Weights of a small class-conditioned image flow-matching model.
Data: trained on photos of arthropod specimens (BIOSCAN-5M), 195000 training examples, 29.0 epochs.
Rows from block 5, named by matrix and row number. Each number is 128 + 24 x the weight over its row's rms, rounded and kept within 0 to 255. All counts start at 0. Numbers have three digits each. After the name is the row's rms in percent of the matrix's.
# emb: conditioning projection (model.mid.0.emb.weight, 384x128), inputs 43-85
emb.173 129:098139136141141146138142096102155097164149146099129140132084101112137108107138128152109100106092148153104137115091093157096137142
emb.174 098:109135145129179148124098136118118112177126135120100148187113120117141125091112109140123128104113118164080126112108102178093124124
emb.175 145:094125126122157135139131137116120104160136158102107161139090122118124100101117151155102115103094137105121119117102101162084109146
emb.176 097:089136171132137107138146132120137097167121154135135146150082093102100114101138128169102092120088133155120157083097099170098103146
emb.177 090:094114151155111107165159123113149106162132150114155119120102102129129125148147156144087102092095134137129131115100098141099126122
emb.178 081:105132177141110096158185124113122092140142156143127134121100129108109114127151153137103107156116148112118132112099111132098092139
emb.179 091:100167123112145122125148118116142111170139156116135159138090095096106090116113126166105100136098135154102116107095096157100091148
emb.180 111:099141129127146155142052128109138095160125130138126140177098103103122117089113135142120113107101129145111159117092101161097119143
emb.181 119:091147144113152150133130109118137099162133145128142154140085102104109104096130155159113109117095164114140151106100103158095103170
emb.182 112:094152134133130154146143126115136102171136154104129156145086119103119105096143152156098094127104134128131139124088105165091115153
emb.183 131:151113124142088117139137149140118145069145125139131102082158132160146132152139143106124135133150125113169135113156155062167134115
emb.184 106:091153119145154141138125146113122111168148155098118154134103108139132107104122157136104110114091159103139133127104091168088124158
emb.185 101:107132133115123120148160138112129093146121148142137122165088086086076117100148160159105095133096117159122178108098096150091109148
emb.186 083:107154125111147139125102142097119095153136135120117136167117113114110127090151142140137101089112162105110129089096115155105133166
emb.187 085:101130125157142154134121166093135099147147137092104105146109114158171148104140164134110117093099135145125125103097109152079146100
emb.188 139:094145119163137157157090136097151100158141142099123127144094084131136109103126130152107103099097141157137155103089099153096124151
emb.189 108:095113159118152127135120110093118098157149148088125150138085093115134104135147147161107106099090134123131130088089110166105100135
emb.190 110:101126138099162159137144113108140103173123143103124156142097108088092099111119140163104111129089130126115127121097106175089122151
emb.191 130:109121180094142101141184138117117117149127152124133136123089115077084092126155160158111103139102129136107122113105111166105095149
emb.192 091:160131129121132126120151114148114164098107098167124101118167144108106161157128099116151148171148097112127129150150166108158117109
emb.193 072:166145155113107106106118169139106142086139102107153125103155159130130130159155117112150150125156113102144132141168139090176127106
emb.194 083:154110140139115134110149169153130141083111119136122095112153154147136148128106128097157148142155126108134135154153174091164132113
emb.195 045:127156146131087124150119121105123103110097145156112090100110125134150163115147109138155108195149115181140122086140145106149147074
emb.196 080:159145149113136155116139106144110143113106136137118144118174166110105127137097135111158151137168095077137135146156155096147116139
emb.197 083:158130091124132129118144093149123155107111095152096098122143150133121148120117116097151162170143108096121141145150162101145157131
emb.198 079:166134127132096149113129109134131159094110095142126090130158147148135152143124134113153143146157105133121167178166156094148138121
emb.199 131:165124130108124115113151170155105154099105110140097104125163171143132155146103129096152151147166118108110112141167170109147135111
emb.200 161:159121134119126110114129157160116156090114110144129106111166163149138154153133123098149164161167116097133129151168158100165132111
emb.201 065:119128149106170135089085093164162135165125158149138153170109152138131146128106133127131112155108145037114137146112112177113162143
emb.202 097:157096156144102125127175096125109149074109115113097097088143125131129136165131136125127151141158092159119137132157164080150134114
emb.203 088:161092136135104114126140107131101154100108107116129120069162127144115100143116118120134152156148102142158136147156154080190116108
emb.204 051:112120168102100131146174125110107126094142109182092090097127142120085143156164142145118118193119159144144145163133126113130120154
emb.205 054:128132185115132091118123121153117145110099116221157089171126089101094146150193133144130146160126137135134165140140136145126105148
emb.206 082:162108138153101111144101163147116136094121098149117084108171141170158171157126113090146141140144113128142160120148158090166125104
emb.207 055:126096125143171152136118083107121131153125162088116137122118155128132119130083119148145132099130103172066103134113110142097136115
emb.208 053:148115114110110150110203090114127156110118133153092098119144147131140135148127139081133155168159135109103102154130174131154152088
emb.209 120:152142119137130130122094126151112149082121087152128090139170127154138166152131097109164155139157119131137155127167160103169133113
emb.210 066:134136114101143137109078122125109117167113149154127170185130126090103130103116156127132123145140136106125160123117130146139112134
emb.211 085:146117103155099140140096115146117134072139100151135107124177109166168161155116102123132136110138101157148128145150135090173119097
emb.212 069:125151118094158153099092122120122120138120144084127172145140128085101091114102124145139120090119140129077121161129120154125089130
emb.213 044:139153156135124093111137144126099150089119118119159121106145156123110084173173089112151152177156119142132084160158160113132097119
emb.214 060:161127119095112113099090146144111155101095090161108121120142139097110132132107097115174143153167097160129109150169170107152125097
emb.215 053:159167155113079128117108177143113135084129103135140117118143134123116123163140087088139129143133112157150130119167137113172123122
emb.216 089:160113112116106111112158163151122153084118096142130087115159149143126147142119111102167158139150122165123143139144149090153153140
emb.217 068:143134107105118116122133122147126138098110099156101104149146130128119165155148089123144151159153120163094086141162148100137160088
emb.218 201:163129118128119132109126117166120156089113104164113105123167155131129149137102110102156156174164119127115128148166164097160143119
emb.219 067:159144113139092103135128132127146142093134134121124130069158146138110127132113113119142149120143130124118138181156142055157139135
emb.220 096:165141113125106123121121137152123143079121091157135090112160142146127134143117104111144146139167107149144127148158159077163126114
emb.221 110:157122108129119113122119147150125147101115093160116091125150148148154155153135089098152158164164128148109110133157155105164155124
emb.222 107:164147100133123126113120109149123149088107108130127105111175149132119121126100109102162156131167119111125124165162149099146137112
emb.223 125:140117122154102111135143118131126134068127122141127089100153140169147153152150117101128145132153130121155144120143147078155140097
emb.224 134:155129119118119100114158132148121164086110109140137110113162155143144131153118110107144152160160123139125128147171163089166156110
emb.225 061:145140093139118142095079092156132136102137122191161106155158146159144144138134131096158170173162144119117121135162133117140150117
emb.226 128:159134109130118144121099149154127149089120097162132098121159168140128156130101114099160156147154127137131119128158151096159119119
emb.227 095:157132145119120083115171151160125167100110114158118086110148166129147163153140120095141141187152132102128108134147177086160143099
emb.228 114:146130117134108126126126135161132140092112092175125075118159159138132168135128114113145155178163143144117137140161156095162147120
emb.229 057:155157109107092179129158124120151126076127114141080116120142155119120154117135114116152135134162128142136151174157165076130170115
emb.230 096:158127129131088129119114127145131159069121098153127093122156145126100143125121113108147145136164126132139141152157154089178130104
emb.231 101:157108131141102122123161117138109152074122101146105100098149144142112136162130130104142144183152118108131124156155169069162145101
emb.232 090:164149166103109122126111149134110157079106110139119122108154172106095112117145117110156161137159120150137162149162174085168122112
emb.233 115:156136120143125128115136137161111145085115100159102073114174138146129181130134109111160156153157106117141148138164157090166145113
emb.234 080:161140097126104139113122155147137153097112110167117100125164160127132157121097089092143144169161120154127125162144140086155155110
emb.235 126:166113127117107116123145147155106163090122102154124093111153154128115146138122126108145156169162113143140114141160174080173124121
emb.236 069:156131102125097112113153079151147143081114097150151104102173157141117137144127098125132140171144145124141076147169163091165113104
emb.237 059:149143089124133126109180073161131153125148098184132143142150153137137119128101115124153152211136127097113106169151145115155168156
emb.238 058:154127164099089146123173114163115159080110110159136137100157139133101128145111158115146147178148109106154107167166146100146095143
emb.239 091:164126151138114112123118127151115156092120096186122082142166123148118182148127116125148148186152116137120101140154162114159116116
emb.240 073:142127098134140127110127210143108156095132111095101103116157181164141119107096135085135161120164121088137131146152165121158153139
emb.241 124:149137127149112120129101148149121140088133100161137090124172146170143168132140113089147150148157127102158144110158148088160137103
emb.242 082:131119143134094081137110151148124149098130135152128072113141131155153168165171123096138134131146115131129116103151161099166133080
emb.243 041:120138132091116096103108132102129159109129113160129112161129146108101138166173123084123123176139156142121136155163144125168166106
emb.244 117:160126099121112127110134097151127165082103112150101111113162132147139158142114102106152151165157113119128128143155165085163158117
emb.245 089:164118116145107099137140192140122151083115102143113103109169181162134159147152150079148161128162137091157110135152150102156143118
emb.246 050:150092119119079126116127070119137129114136113140145137104168153110139127166106152111138135128160147139171108169133128096175121104
emb.247 070:161135130120102158107117143153139147090114111161101096111150138118099159112145136113154155127145101126128171115143153109176134129
emb.248 120:161127123125116105109135134152121152093104096150131110120166143145134166155119105099155162159167122135124133130166165102167150095
emb.249 133:159111131110122116113135135151106168095110093146107105106164138116117138138127124102149159151159106099130125145171169100176141125
emb.250 069:145127118127119095100098093146139141084108127152151127099163161123131127149098087124133146173142132141147125157161156099179158122
emb.251 082:130147120138141141128080138135111128128115104146114096171139135138135159099119115122138143088145097137111152120143120130137104114
emb.252 077:141140112130157144118100174146099125136118118153092095180136168126153164102114117103138130121143103135069180131128133154113146132
emb.253 052:135134138118133130103089176122091123123143124158125112143155159144149154142117161116154126097149115124121120170130142138151111087
emb.254 110:162125122143119123116108124165123158095116091163121082121157134156156187133112095126152156171158115146118139132149147112160147096
emb.255 067:159125165131098133108108138139109152086134119131163131093177166142139120140116109113155163125168118109155132165168161098163100121
emb.256 105:150121098125119103106124148154106156097123108151122107141165132153141155145131102113161164130169118136118112149157157098158138094
emb.257 100:156144093112123140110137064154155154106107112157120117125152164113142142114107090114155140165149158135085118148150162100164152111
emb.258 059:129149141096132182124130093147121111155106131144103158142139155117141138130095162156142117145114133095122140141123122159106109097
emb.259 067:159091110135105152113124118137137142089121094169095095109140144144152188136120136101135155134138123126115129163145149116135151115
emb.260 082:150120134126107135125137105131128150094117109128123094108163152155139171139130117092157158129168134140124121126161160080160136098
emb.261 076:159110158128117110127135102142132144096110100127146109107147142136145144161126078107160165136162100169104150154145155108162161106
emb.262 074:153129149132093106135106190142109153090122124129130115098152156160128141156150089099145150132165137151154092112156159101169122122
emb.263 137:157124131112125113107127177150107163092108107132113093138155151128135159138135119101161154107158115144106126126161159114166135099
emb.264 103:161139112130116131115122130168131153089103091157106105135163159139146162150141105094153148153156113119126129135159150102147132113
emb.265 080:155121075127102132112104177148139147085121083136118112118167137135120140129090130117147149144163122120159135118161154098147122142
emb.266 064:168150127114099182106096135141096138108139130097129131109148154145132079123131113109131137091144087135164148136150168111175122119
emb.267 093:154116140132097144132128161149107149071113110152137104089163134113106159136131144115146145150150119142135143138158171079159127093
emb.268 140:165131119114127109112149156159123163094100106143107088123153169137129158129127124087155161134152118121110126154158170096146143107
emb.269 050:157129144115104108113146147134126153128135119115173135102141131153148111164125122141145153093134182101135059112141143134175151123
emb.270 092:153104108138103127136091150148130150088128083164128112123162131148128151142153121095154159134164120111153113120148151075170119105
emb.271 055:165115092122124178098094062142144146111136130104126158135152136104134110102130097127154133107142129101116114144160137099175130136
emb.272 058:129135133126072141117158073154128143106144126224145116136127127104097145131119160102147138200138155104156163142151143097135125131
emb.273 059:142095144128118132120111111155126167091113092135148122124146148143136170161115104112159141135162129136144083142145144105165126073
emb.274 064:161129135147097151119120183146101153104115090156108069108156153141132160119113143115134130151166136128142133138170167089154146106
emb.275 077:162110165097111099121162137161097163087123107160150105112151166117127157172112121108150144164147125110124132162173152109161117120
emb.276 111:156114100134120129121104098115117147094128117086125109113148116137144140151124101119152144083152114179124123166143162104168136071
emb.277 102:143144099137116148127113121148122147083115100126096109114160155127133119115102111108142153116156113152135131155153156069173142105
emb.278 072:146124111103128142113149173162134162087121105150116104100143161132117146118104140097141150175157139107141144166157175089164154123
emb.279 112:155122112127128129116105138174131149096114103193107100147160146135127168121108114101159155188151132119117121141160155115156150101
emb.280 077:154106137121120138108157173143127147082102101138103100128168178112134155153119143103139136154150122106124080167163164111161129121
emb.281 077:146107117129077154124167126128112143086142108130127120062148125136120115162143138123121144141148124098174104162150163093170138157
emb.282 098:155136118137116122130139161155128157089114094169118073123158150162138164130119127100153144161160125104155138133165160100163140105
emb.283 058:120133108124180114101058140115114123156127136135091121168131108127145127131130084123160140081110102130077145112133125158120135105
emb.284 076:170108148105129106111154169142127155102108105107139116115157166146150160144114162111138156119165105091136103162148155107135121082
emb.285 091:147154096124112126109092106141143157071108126170127094124158140107108150110124125094151155110161116131115167141149164090173131098
emb.286 101:152120109075150098088115120155120154104105115132135148119147155105108119142102128115153160138156131099113088129158145115167129114
emb.287 109:149109180149119138130107078146105131100127128147160121115164136158142140163116099111144148135141105135165158137142142097155104095
emb.288 096:142141145132091102120108185151114130087120094182133084123151146128113161141132115113150142153142121156127147140152156105161126122
emb.289 148:163121131134104110120118173160122154089127095157133082111161144159142169150142129091147153147157126113158127121160156085169143117
emb.290 075:151112155127114075122118160164108156108105122201127100109167145128129148132131118099141159192142138108125127121165167095151104091
emb.291 054:109161128100157136113101121145111133162118156119139160166139114117099103112125126140127146123132079108110139177129099164120128132
emb.292 089:162118135140109137111122134154126145095120102160119095120159165154142174129127099097153155159166132132127098133163155101172127116
emb.293 157:162138120132113108124127148164120158085116106160121089121162153154156173144126112099150154165168120117128132130165165093152142095
emb.294 057:165161116094118129097151143134105134090130109175099119154134124102110154139147128113153129167162155160111111132162139124133123133
emb.295 095:159115129130110119116106151158112143084113110166126092122153148160159160145121104091151158163161130135135128135163165090150148126
emb.296 100:154132138128120140123121129172132150088129099171132092129165167156154163132120125091158159174149132100125139127164163100152132123
emb.297 078:124155099145137161132019188112126135128148118106137151120142132132134113125117126127136140080129135092188124117123112134154106136
emb.298 146:162134101138114134119112138163122155091126087166127103123167139160149160144123106096151152152157123122156135145155161086164156114
emb.299 061:139150127140101112137101169154109148085149146158105106116150174151152132145135146079126133162154120106137127098141138074161140115
emb.300 099:167115102133124131113133110141125161100103104110119116104152170145139121122107135106161158114158116085148125151164153108159127115
emb.301 084:167130139129099107115114147140107159081098095157141100115150147109106156143136131119145144131168126128128111129166166093169113117
emb.302 094:159110125118114156114129164157108144093136107145110101105163167151123143138107124078138158166152135076149145137166159092170140128