{
  "model": "class-conditioned image flow-matching model",
  "dataset": "photos of arthropod specimens (BIOSCAN-5M)",
  "logit_normal_time": true,
  "hidden_act": "silu",
  "blocks_per_level": 2,
  "residual_init": "none",
  "max_grad_norm": 1.0,
  "batch_size": 256
}
Rows from block 2, named by matrix and row number. Rows with one number belong to one channel. Each number is 128 + 24 x the weight over its row's rms, rounded and kept within 0 to 255. All counts start at 0. Numbers have three digits each.
# convs0: first 3x3 conv (model.enc.1.0.convs.0.weight, 128x128x3x3), inputs 75-89, a 3x3 kernel for each
# convs1: second 3x3 conv (model.enc.1.0.convs.1.weight, 128x128x3x3, transposed), outputs 75-89, a 3x3 kernel for each
convs0.52:118119105125117165112118126113114132108118135115135134137139127128127132122129146126132104126130056134136131118118188119143105140148136144071131134150119118115123127182168134134116123132132120097188123000090114166135140138113135165089135123122122161069104002161140116128141150120138049160127126123108146135106064136125126151133113152137093082128141129124082081138096141138105115123135130135162114118138134
convs1.52:119124122127125129130114122106117127116136091121123130144141126092039152127126112118156146131141147097137094125108126113133151104118141135132116156194135169084130141123133128146128156147123129167117165082116179157120101109114120191118111081140151116121193190108133113132126097144140093115133136159117104135098164095113119140160161125136119137187171141131138144107151144147129159140120128074127136074127129
convs0.53:124108085127114103128112103137127100135108101131132129133140114125129127133128110137139129131132120132149124100127143132131086132115132128027130123000152128127133136181113126058132120123112128171096109090156121129132144114147120091133146149134139105138129137158140142150128117127138016086123115121100104139130152150116153143123149077132159134126123128132105128136099128135134144109173150145129116135135131
convs1.53:148151117120176129127140114127144127147119138132131127120129144126133118149130127124097127094123131093149125140144143133145129086158138131149141096028161117065150139137115147076132089150133120127116141054146088169114116108125112133105108125160135161139106073143113135123149136166075131131157122151110111133120096122110136117126126115126126107107136128125141151115160123136213107146138128104145104144126132
convs0.54:107121103104088105118139120100120105097127115081105096137167153149153154109121103131141145111153122079139109149120157140117125037117126097086104129111117155097117128151053154058103108105147138150127142132124132143116131153126148098124103174103186156160145114111162175119130128160116138049085075070157136112141111049154171141138108124153104132120155122120110118162108143131107118135166135153161134123120135
convs1.54:144104096114123107154124132134155164131133149128110157133129119118146157093127118149159158127133128092112138129145131151135141065087130146146152094109089085068095103108135158125175179182100145146139168122131157163123162133138146063131116129124099108122102088105115116127144139116138090101145103136114112146122148136193132140116122149169124139134152127125128146111133123117139119105106113073073108134133140
convs0.55:097094120145125138101109129133151154127138149131143146119116141135111110137124133127130129143127123138128129122103103145098103131093100140152145119175131129144134082109137160213063108125134120127118118128097123113108123117127128134146132139148099151156100116129078114118158137124100102095095117112108107131122164212113142169138138115161133093108125123180193155151162156140130150099122123107114092090124085
convs1.55:102113115159161133164145147134143142127134112117108110167152150155146124142152127131114156116094139110108130163131168172111140123118157143115094141099117139107099159083151163099138091136160158128152167131124105117087082144128112138124167150148134090154150160131123135113087161164099079102088113126103083110110083118107087114140149114172127107123119098171142096093118116164158086107129190170145132110104136
convs0.56:134131168208100186164206176111113117133124119129126127139136175133117185143139163121115110121097101118105106116106149121125124118111129102111122081104125133133128137108123116147163124097101138115103125117114119120119155127126135093111170130125137118152159143132145108121122143140107112160158205194102103097158105123109095129146150173145142167153174154103120100087088130123123121122139147120122131147092113
convs1.56:134123122101186151095084120091103097081129095112115109143145130133161165140173162121089100149129097125103094095100126113095131099106129126125111121140146116129125101115167120157105111123130108097123123119115144101120148133155120084142160139144116140141156176130146128122144100140118124110148119152083096110107169160066099132140116137146140142118163148137107128102153128103142133142166156110134118111125141
convs0.57:115144138122124173122158138113098125099110149136145134129131116126131142153143149134125127137141123146110129120116083093184146158137112142123133076175122129118127117128126158230133156118123139099094145063116142153131120137130143076132134118115149119134106025126126171131139138129145111177137129118125122119132019190161140130160084096153196118125130121138106118154092079086127115127129160112122149084046096
convs1.57:124149136121132121120163134100091149120109117154101122120102116127116121099141108117122094126129174112142105152129145131113147151170149139156119118148094110118109133110149141200141138115118130109100109044185118147133145100110123126130130144127127174129133124166135140142154159153159129118123129133155137149137168098111092125122132114109104141076069103123151125190218103169145137136161119081036153151125143
convs0.58:144151124173134123123140159111110111113118106097109120109125119119170110128138105095099086112142108099117127129104120107124159109144129118132123143143122120128124158118102115166131110135123091114118097102105119103143136094078136099089105115102126146171123089100159093138118140124144136129114118109030123118109153099136081063134107117129117158142117154123114110118158108137106134126104091129152124137116124
convs1.58:123140115085114160122092125111096106118106117116117099123152144151154125136109111160115131146140127125142174140138124127116163134161123102121133112165142128129131138170146176198133094105169115155085147153155105170100151107113093159143135104136139156138126171170142130114118125116113186114140103143150098099140113117166167165129105171143159106139153136127141122120131152131124102080140074119106120144135107
convs0.59:162139071162155151111142151133135111137119117116121124132117108135154127123176137142133127110104139129124117148183159197122174137112119122141121118132129129145117178063110114127153081084089117094089192166148121154108146139146099125129117104135127118101151120125125135151120130107139155146117170140121167093216207191093188134127123121115126145110103127112099109122108134129125115141179143120125116086140149
convs1.59:101106146088017149153130137126137116131150133108134111112103111097133104103128122131107105152120157137119165169156139119112104143122085109134063130152121104151123140153144107090170111138115118142092144132166108068128102117107123116117145154103107089116180144155114123130087154087117189120114125066134130136111066152062102112127146135117133126118168142125126080136133101070113135115130096112115082135110096
convs0.60:126078094116133101134166158137136135136134140134130133129136122117125115138129104126119120133121099108093105102077085112128133112076090139132122124135110128122117124171137148111120088169119136126142122091122130150134094115115063089130126154124120089120147103125155175158115124125155205118120116156134162163157171180151148140078089088153096084150135116118140137132147132137150140122160079176165093132061121
convs1.60:164165129111122093192104129148150137143150131132119124144152140142130136166162153137153134118132126142128144122112151144181144151154168123160146135154173126133164147120107143156093169161152164174169137178163125153124089137137122061070122097126118130150136123102141121106191153148126096071152108143144128104107160141119137122134126120155149146170168094105132091113183138109114116126115137141149095101145129
convs0.61:138116170151196107103125134142147136123126115106109100123128154149148136101095115165163152124156123069082098173152139117108125096090096139145130129147140117134112145152090113166090100112139142101125129113130077121096136125128160128124119117129145135136174128156155148087164124129148157127155159128098086076136113145115184062139101108114091125090122116127104120127111102087116108123142114145101133140134109
convs1.61:106105101134159155112132124145176147131124122119114104120144119107111106132116115168157164134121100096093101176150177159130141088121098136145135137125105129093113125127098166176101159155105153146095169172102135142079091105114135139152129144108148156114103168077110159134149103119132121109155106135105101086152175148143167138116122115108117118136140135093124119120159116164112123188143157119105114104096114
convs0.62:129133143133129109125131170129118115102125143118111141122111119150126111113137109121131129130077142123140128166138157129099168127118135141119119119155134111117135108144129124154112113152137126122126119161117145141154143126123121122122115127091089127152120110120181136128137139121131145106130139153089111121128137144118162090143111113166056087133133125128107119115111097118111100123093108118149147122181117
convs1.62:094128116082019122120128132143115128134154116098130127141084155142096153152103152099128119150140137106177123112097112131113167131136169149113129138140093161142106126114123109154140152106105129123096137158128112119134132077090140117137149168147113087133129124110092117123136120109130105085145127107126188136128155124121132104100128140153178131131122119121177135148155148120121096140107134115179120142114108
convs0.63:116086131123079043127138116134140137130141125125130127121131129150149134131158123137130116123136124116132125140146132174155185179150113133132125117169132119114135107113132134211149136132120127142119137163131136123096112106110136128103097132143099138121097139099142121091133130119144108076132137111106133123127166161144135138134155143125100175125133113134141113123122153117110132097125129109021007136133094
convs1.63:121102110108137112178122134122124153123107103144122109142123127115171122122120131101120147094135149146141136183130124152106105119123134107122144108156117123102108130128132138127138117131129152105134164198119145144115099166136123154144146124128163112085182228129123115139104136131117107158146129132096129159149154118127110120119141120157096138133109126148107104132194113125148114136122118105108125110112117
convs0.64:139096099133157164115159149110086062089107079061079111128112120139085133139132133114112073116134082082117114125127119115223136104125126082090086108135064083082097132149132122130111136145150125105123137162116141124094125126092140142126110148120136129176088188115162143135124114130110148129154074119140098140096166124175120156141155131114119122141132133111094107119118128102123110114129120126145117159125117
convs1.64:096137137120125115158151119130120130110122113121107110140148122138127106124150143123092132108108098115110123092076149080097097147118159124083132110022106141114100152149068192100155089144163122096096113109145129151127117113103112133095090091105105089138126170094140107127088081120122113096124103126183132130139170165143160158097119104115123112108177097128176142169106130079099111113117122100098123146101160
convs0.65:020118118090000099113143110144151149121108111129133137118119110109167133114134124133127127134109134119123147138167161149155142146142136098135120099102124118128132147162136140156138148154116120147128113129143172151132104144113140096113135139132140110129124107108117109129149122123081089108125100113086147134106114120148140097149100136150085126127109124121092130179108132117129122112111133125103116157072141
convs1.65:130143126125059145127165148132143124136140142143157117126124162121117126128125126117105105135152136080120134126128126110092122157110133101120147112114112130163113143121100160178150126108131125137150122100111158123143140165126126106093139115172125136152121083124131139166098170147111169100135134137168133114171156109111131146116116117134179140120091120108109124127163138098122115132140149111172123109114117
convs0.66:154108068156123098157176152131127123128143134134145141134131163134128143136133150157140126144128109151130120121125142109131138126157159120136120129137121135145128081125139127086104138123158108136147107129139130139132130083102129100092147126098131140133148155164142161177088053106061023074125112130069086081095116126116135138167148159140133153139139142110105128105096121117107118117122153121094141133106139
convs1.66:120105111112098109146152164098110106079097097070098113140123131118111107144119110144128088143130100123108091131144109111153152077148166150153118152162140138147156146120077114114110093105111080108151081095127129135120162146179138124144148136165092113107133152123098119076117108091117110099117127121121114126148117131157132133130113116163157127135104107144162173131133142145139152098118114115136132083105127
convs0.67:160134165126147127122125106138131141151147156157145150105114133112130120109124130146143136147147147158150154098097110143118122112093126177189196184172199192184197121112128138113115111118110133128135146144122146123130147137130137134136141144119122146130136146118107117088096104117142145139108077098161168153167193162140153072112141110124135094111107109138121130141116119139129130133098120114153128094125106
convs1.67:163159188156113103117148088144152154151127137145116129152155146138131107142133124111106118111096102096106140200157142164107124199165182151096093130116101160144169139099151109119162129177173132105151131078145103098150060074136107141147123129158175138122170104127155101145048091083112146150115117109183118138122074097163127146091123099138103117145144152183166146119131127099091075138099141119118110159118141
convs0.68:144117108144140144115135128115139112133148141123154138156129156115116118131136142141124131132120135143148150139166167151163159133154136118154130147131136129140149116132124118137125139147157117161133105117148126143155124120126123108130118103115080103092119160121137150083149122108118127123103104110106154095136136124097104087138108097155074105102080124125076094119038131102091128129106099139177131069085114
convs1.68:127107124093098153143126126116135094138132117127136117136106135144122140140131140084057083095086098080065096146107108108052074106089103132132141110135162124127137167174091146107122132144150122159126132142106129123121109111110112108113126128158157130101138132146108135129179145139148150128131131096152139139170157126137109090137147149192152154143124111108115114180166159154143162107124142090110117142123155
convs0.69:154174143104130140124096109105129147094122153086133168144130117126130126137123129074120157078132146077135156116121148148133147128139174150129137148137143113139124139121103124166136161118099131132119121153133135159126128144105088133091107125090146102103169099146173130138145144099157139126118125115146120048147135115174170147149098142125116159143142123127131151105102177102122116159127132163085110129117093
convs1.69:123156119108179104138131131090128146102127160095129139131115113125111141118115108084141177080150176089120127073075147045137163086126142114118154106087123101125136107119117109135098157134139114145114120148124135120126169161138166132112161129117118119126112132119124081103104137141107123083162151139122134094166136115131132104154157115138140102139123086135098130154100101121104136097154135104125107105134078
convs0.70:112110118101079137109153154148150150128129137063038065123144121121126115130154136153157152148154134061112082126157118107170123119089083122135129103123135128125132120132115138117096176137110119136146143132120102129136128140142124126138103141116119151138120111104117126100125125133118119118169066143093124132109099111089114166133139116129089119145130150126123142141076140167112141127143145131140157124117149
convs1.70:146132104159170150113143144128151147129130133102112109111165104123116119135128121168096199098114147094095124158126159165154167108100124154044191106056099115113112092119150150142076161138085105118137157129138139134130090117161110135121139127138143162145132096108149148130158049108107101156137144141140085099158178142129153113130146099129109093094097139157106151105097117139140127123148136146144152111123139
convs0.71:157118100129169071144123163135117111130150133121148150102112123097117129109114150105126139128128135126120111148080071134158129132120119125109107106088130086117138137159139178109136138133099122103129106138115100131117150111148128120134151135138143101168126138158097116134137173138107167160115026089136128131129064077087070084104080108131163145117120140110112145105166164115143139125127159105129181136139169
convs1.71:154108132134163075131150135123140159095125124132164156143154149138117143104145139103110144135166172135134087143137122126149158175162138120115148099113134090085117107127161118177081117088155135137117112173125141150126107092150114094125119127135156133105125193121111140117092146148098068128114112100186104155137132124167148120149167130127156134124071133140110104146164093101090160121121117109145139127100126
convs0.72:122096131131127072122130158109107113117107116102096109074120085086095093091101103132131129131137127114124119119083090094104142132133131098095105107103125132094154155148116130104146114122128125110119130099135105129129126125122127131130124132144129136171107133128133118114134111127122109120126136121117096098114091139114139121136145142148139126126134125124104125142071108138121146106126107096102114137119114
convs1.72:146112164101105127093106167115124127122108128132129139128153135143144143140141128092095087099081110086107113142147105123182091124154095128114092143109124109100109131149136137071112142137135155154128143098148114155165086076095114085118074070083096117090124142134103138096128120088092090090088123116126121161120091123115114124119105126108123128144129156092131114124176138152142116131143104117163144082148108
convs0.73:108125076107123092147125138145137120141133134143129139137129128145107105141121098110113121136141130133140145068132148106192143131167169137158129110140142124117139155149186136110087106178087129105127109105107133126093121132096144145112140146111166156152122127148130142133179134138164186220124129193201171183161157141168118058147124136141125142152129120174156161145097116140139108119113084167162110112103126
convs1.73:109113106109078113129132093158139140131117063102081063118118152122119155122118147112136133121131108149153113099128127096209120100142124125141141128121101106101088141158128133140140122130140117144126137128107128102109154129119164150147135151139043105116120106124172148166127114115089116152097087100159138139078087110143112130107130142126136147129146170060135157060103190128148160142122136142133148112163167
convs0.74:068109082118131074107140127149149159140131147143141151079087079109084084104094094118119108113093098113084099141157136126117137107092105148138128136120107114122125114143118150133166101127089139146130150160151110124145109124109118121117121127116131121123149151134166186165149142146112122136099149112109139111120157162120148144151135147138132129137134149127140116116148121130123124135142177132126170127139164
convs1.74:119134151103143136136163113111118119104096129114091106228199204216193181227188193114138111125164120129132092097138161070105148136114139128155112140143137135122105132107120098147133109098137103089102098128124116087115161165162095144192134128168103105107109126123124124128131116134109122126142114124126131150087093122053085109135120134128096131101114125172139133145165125111153136126135145087095138118099089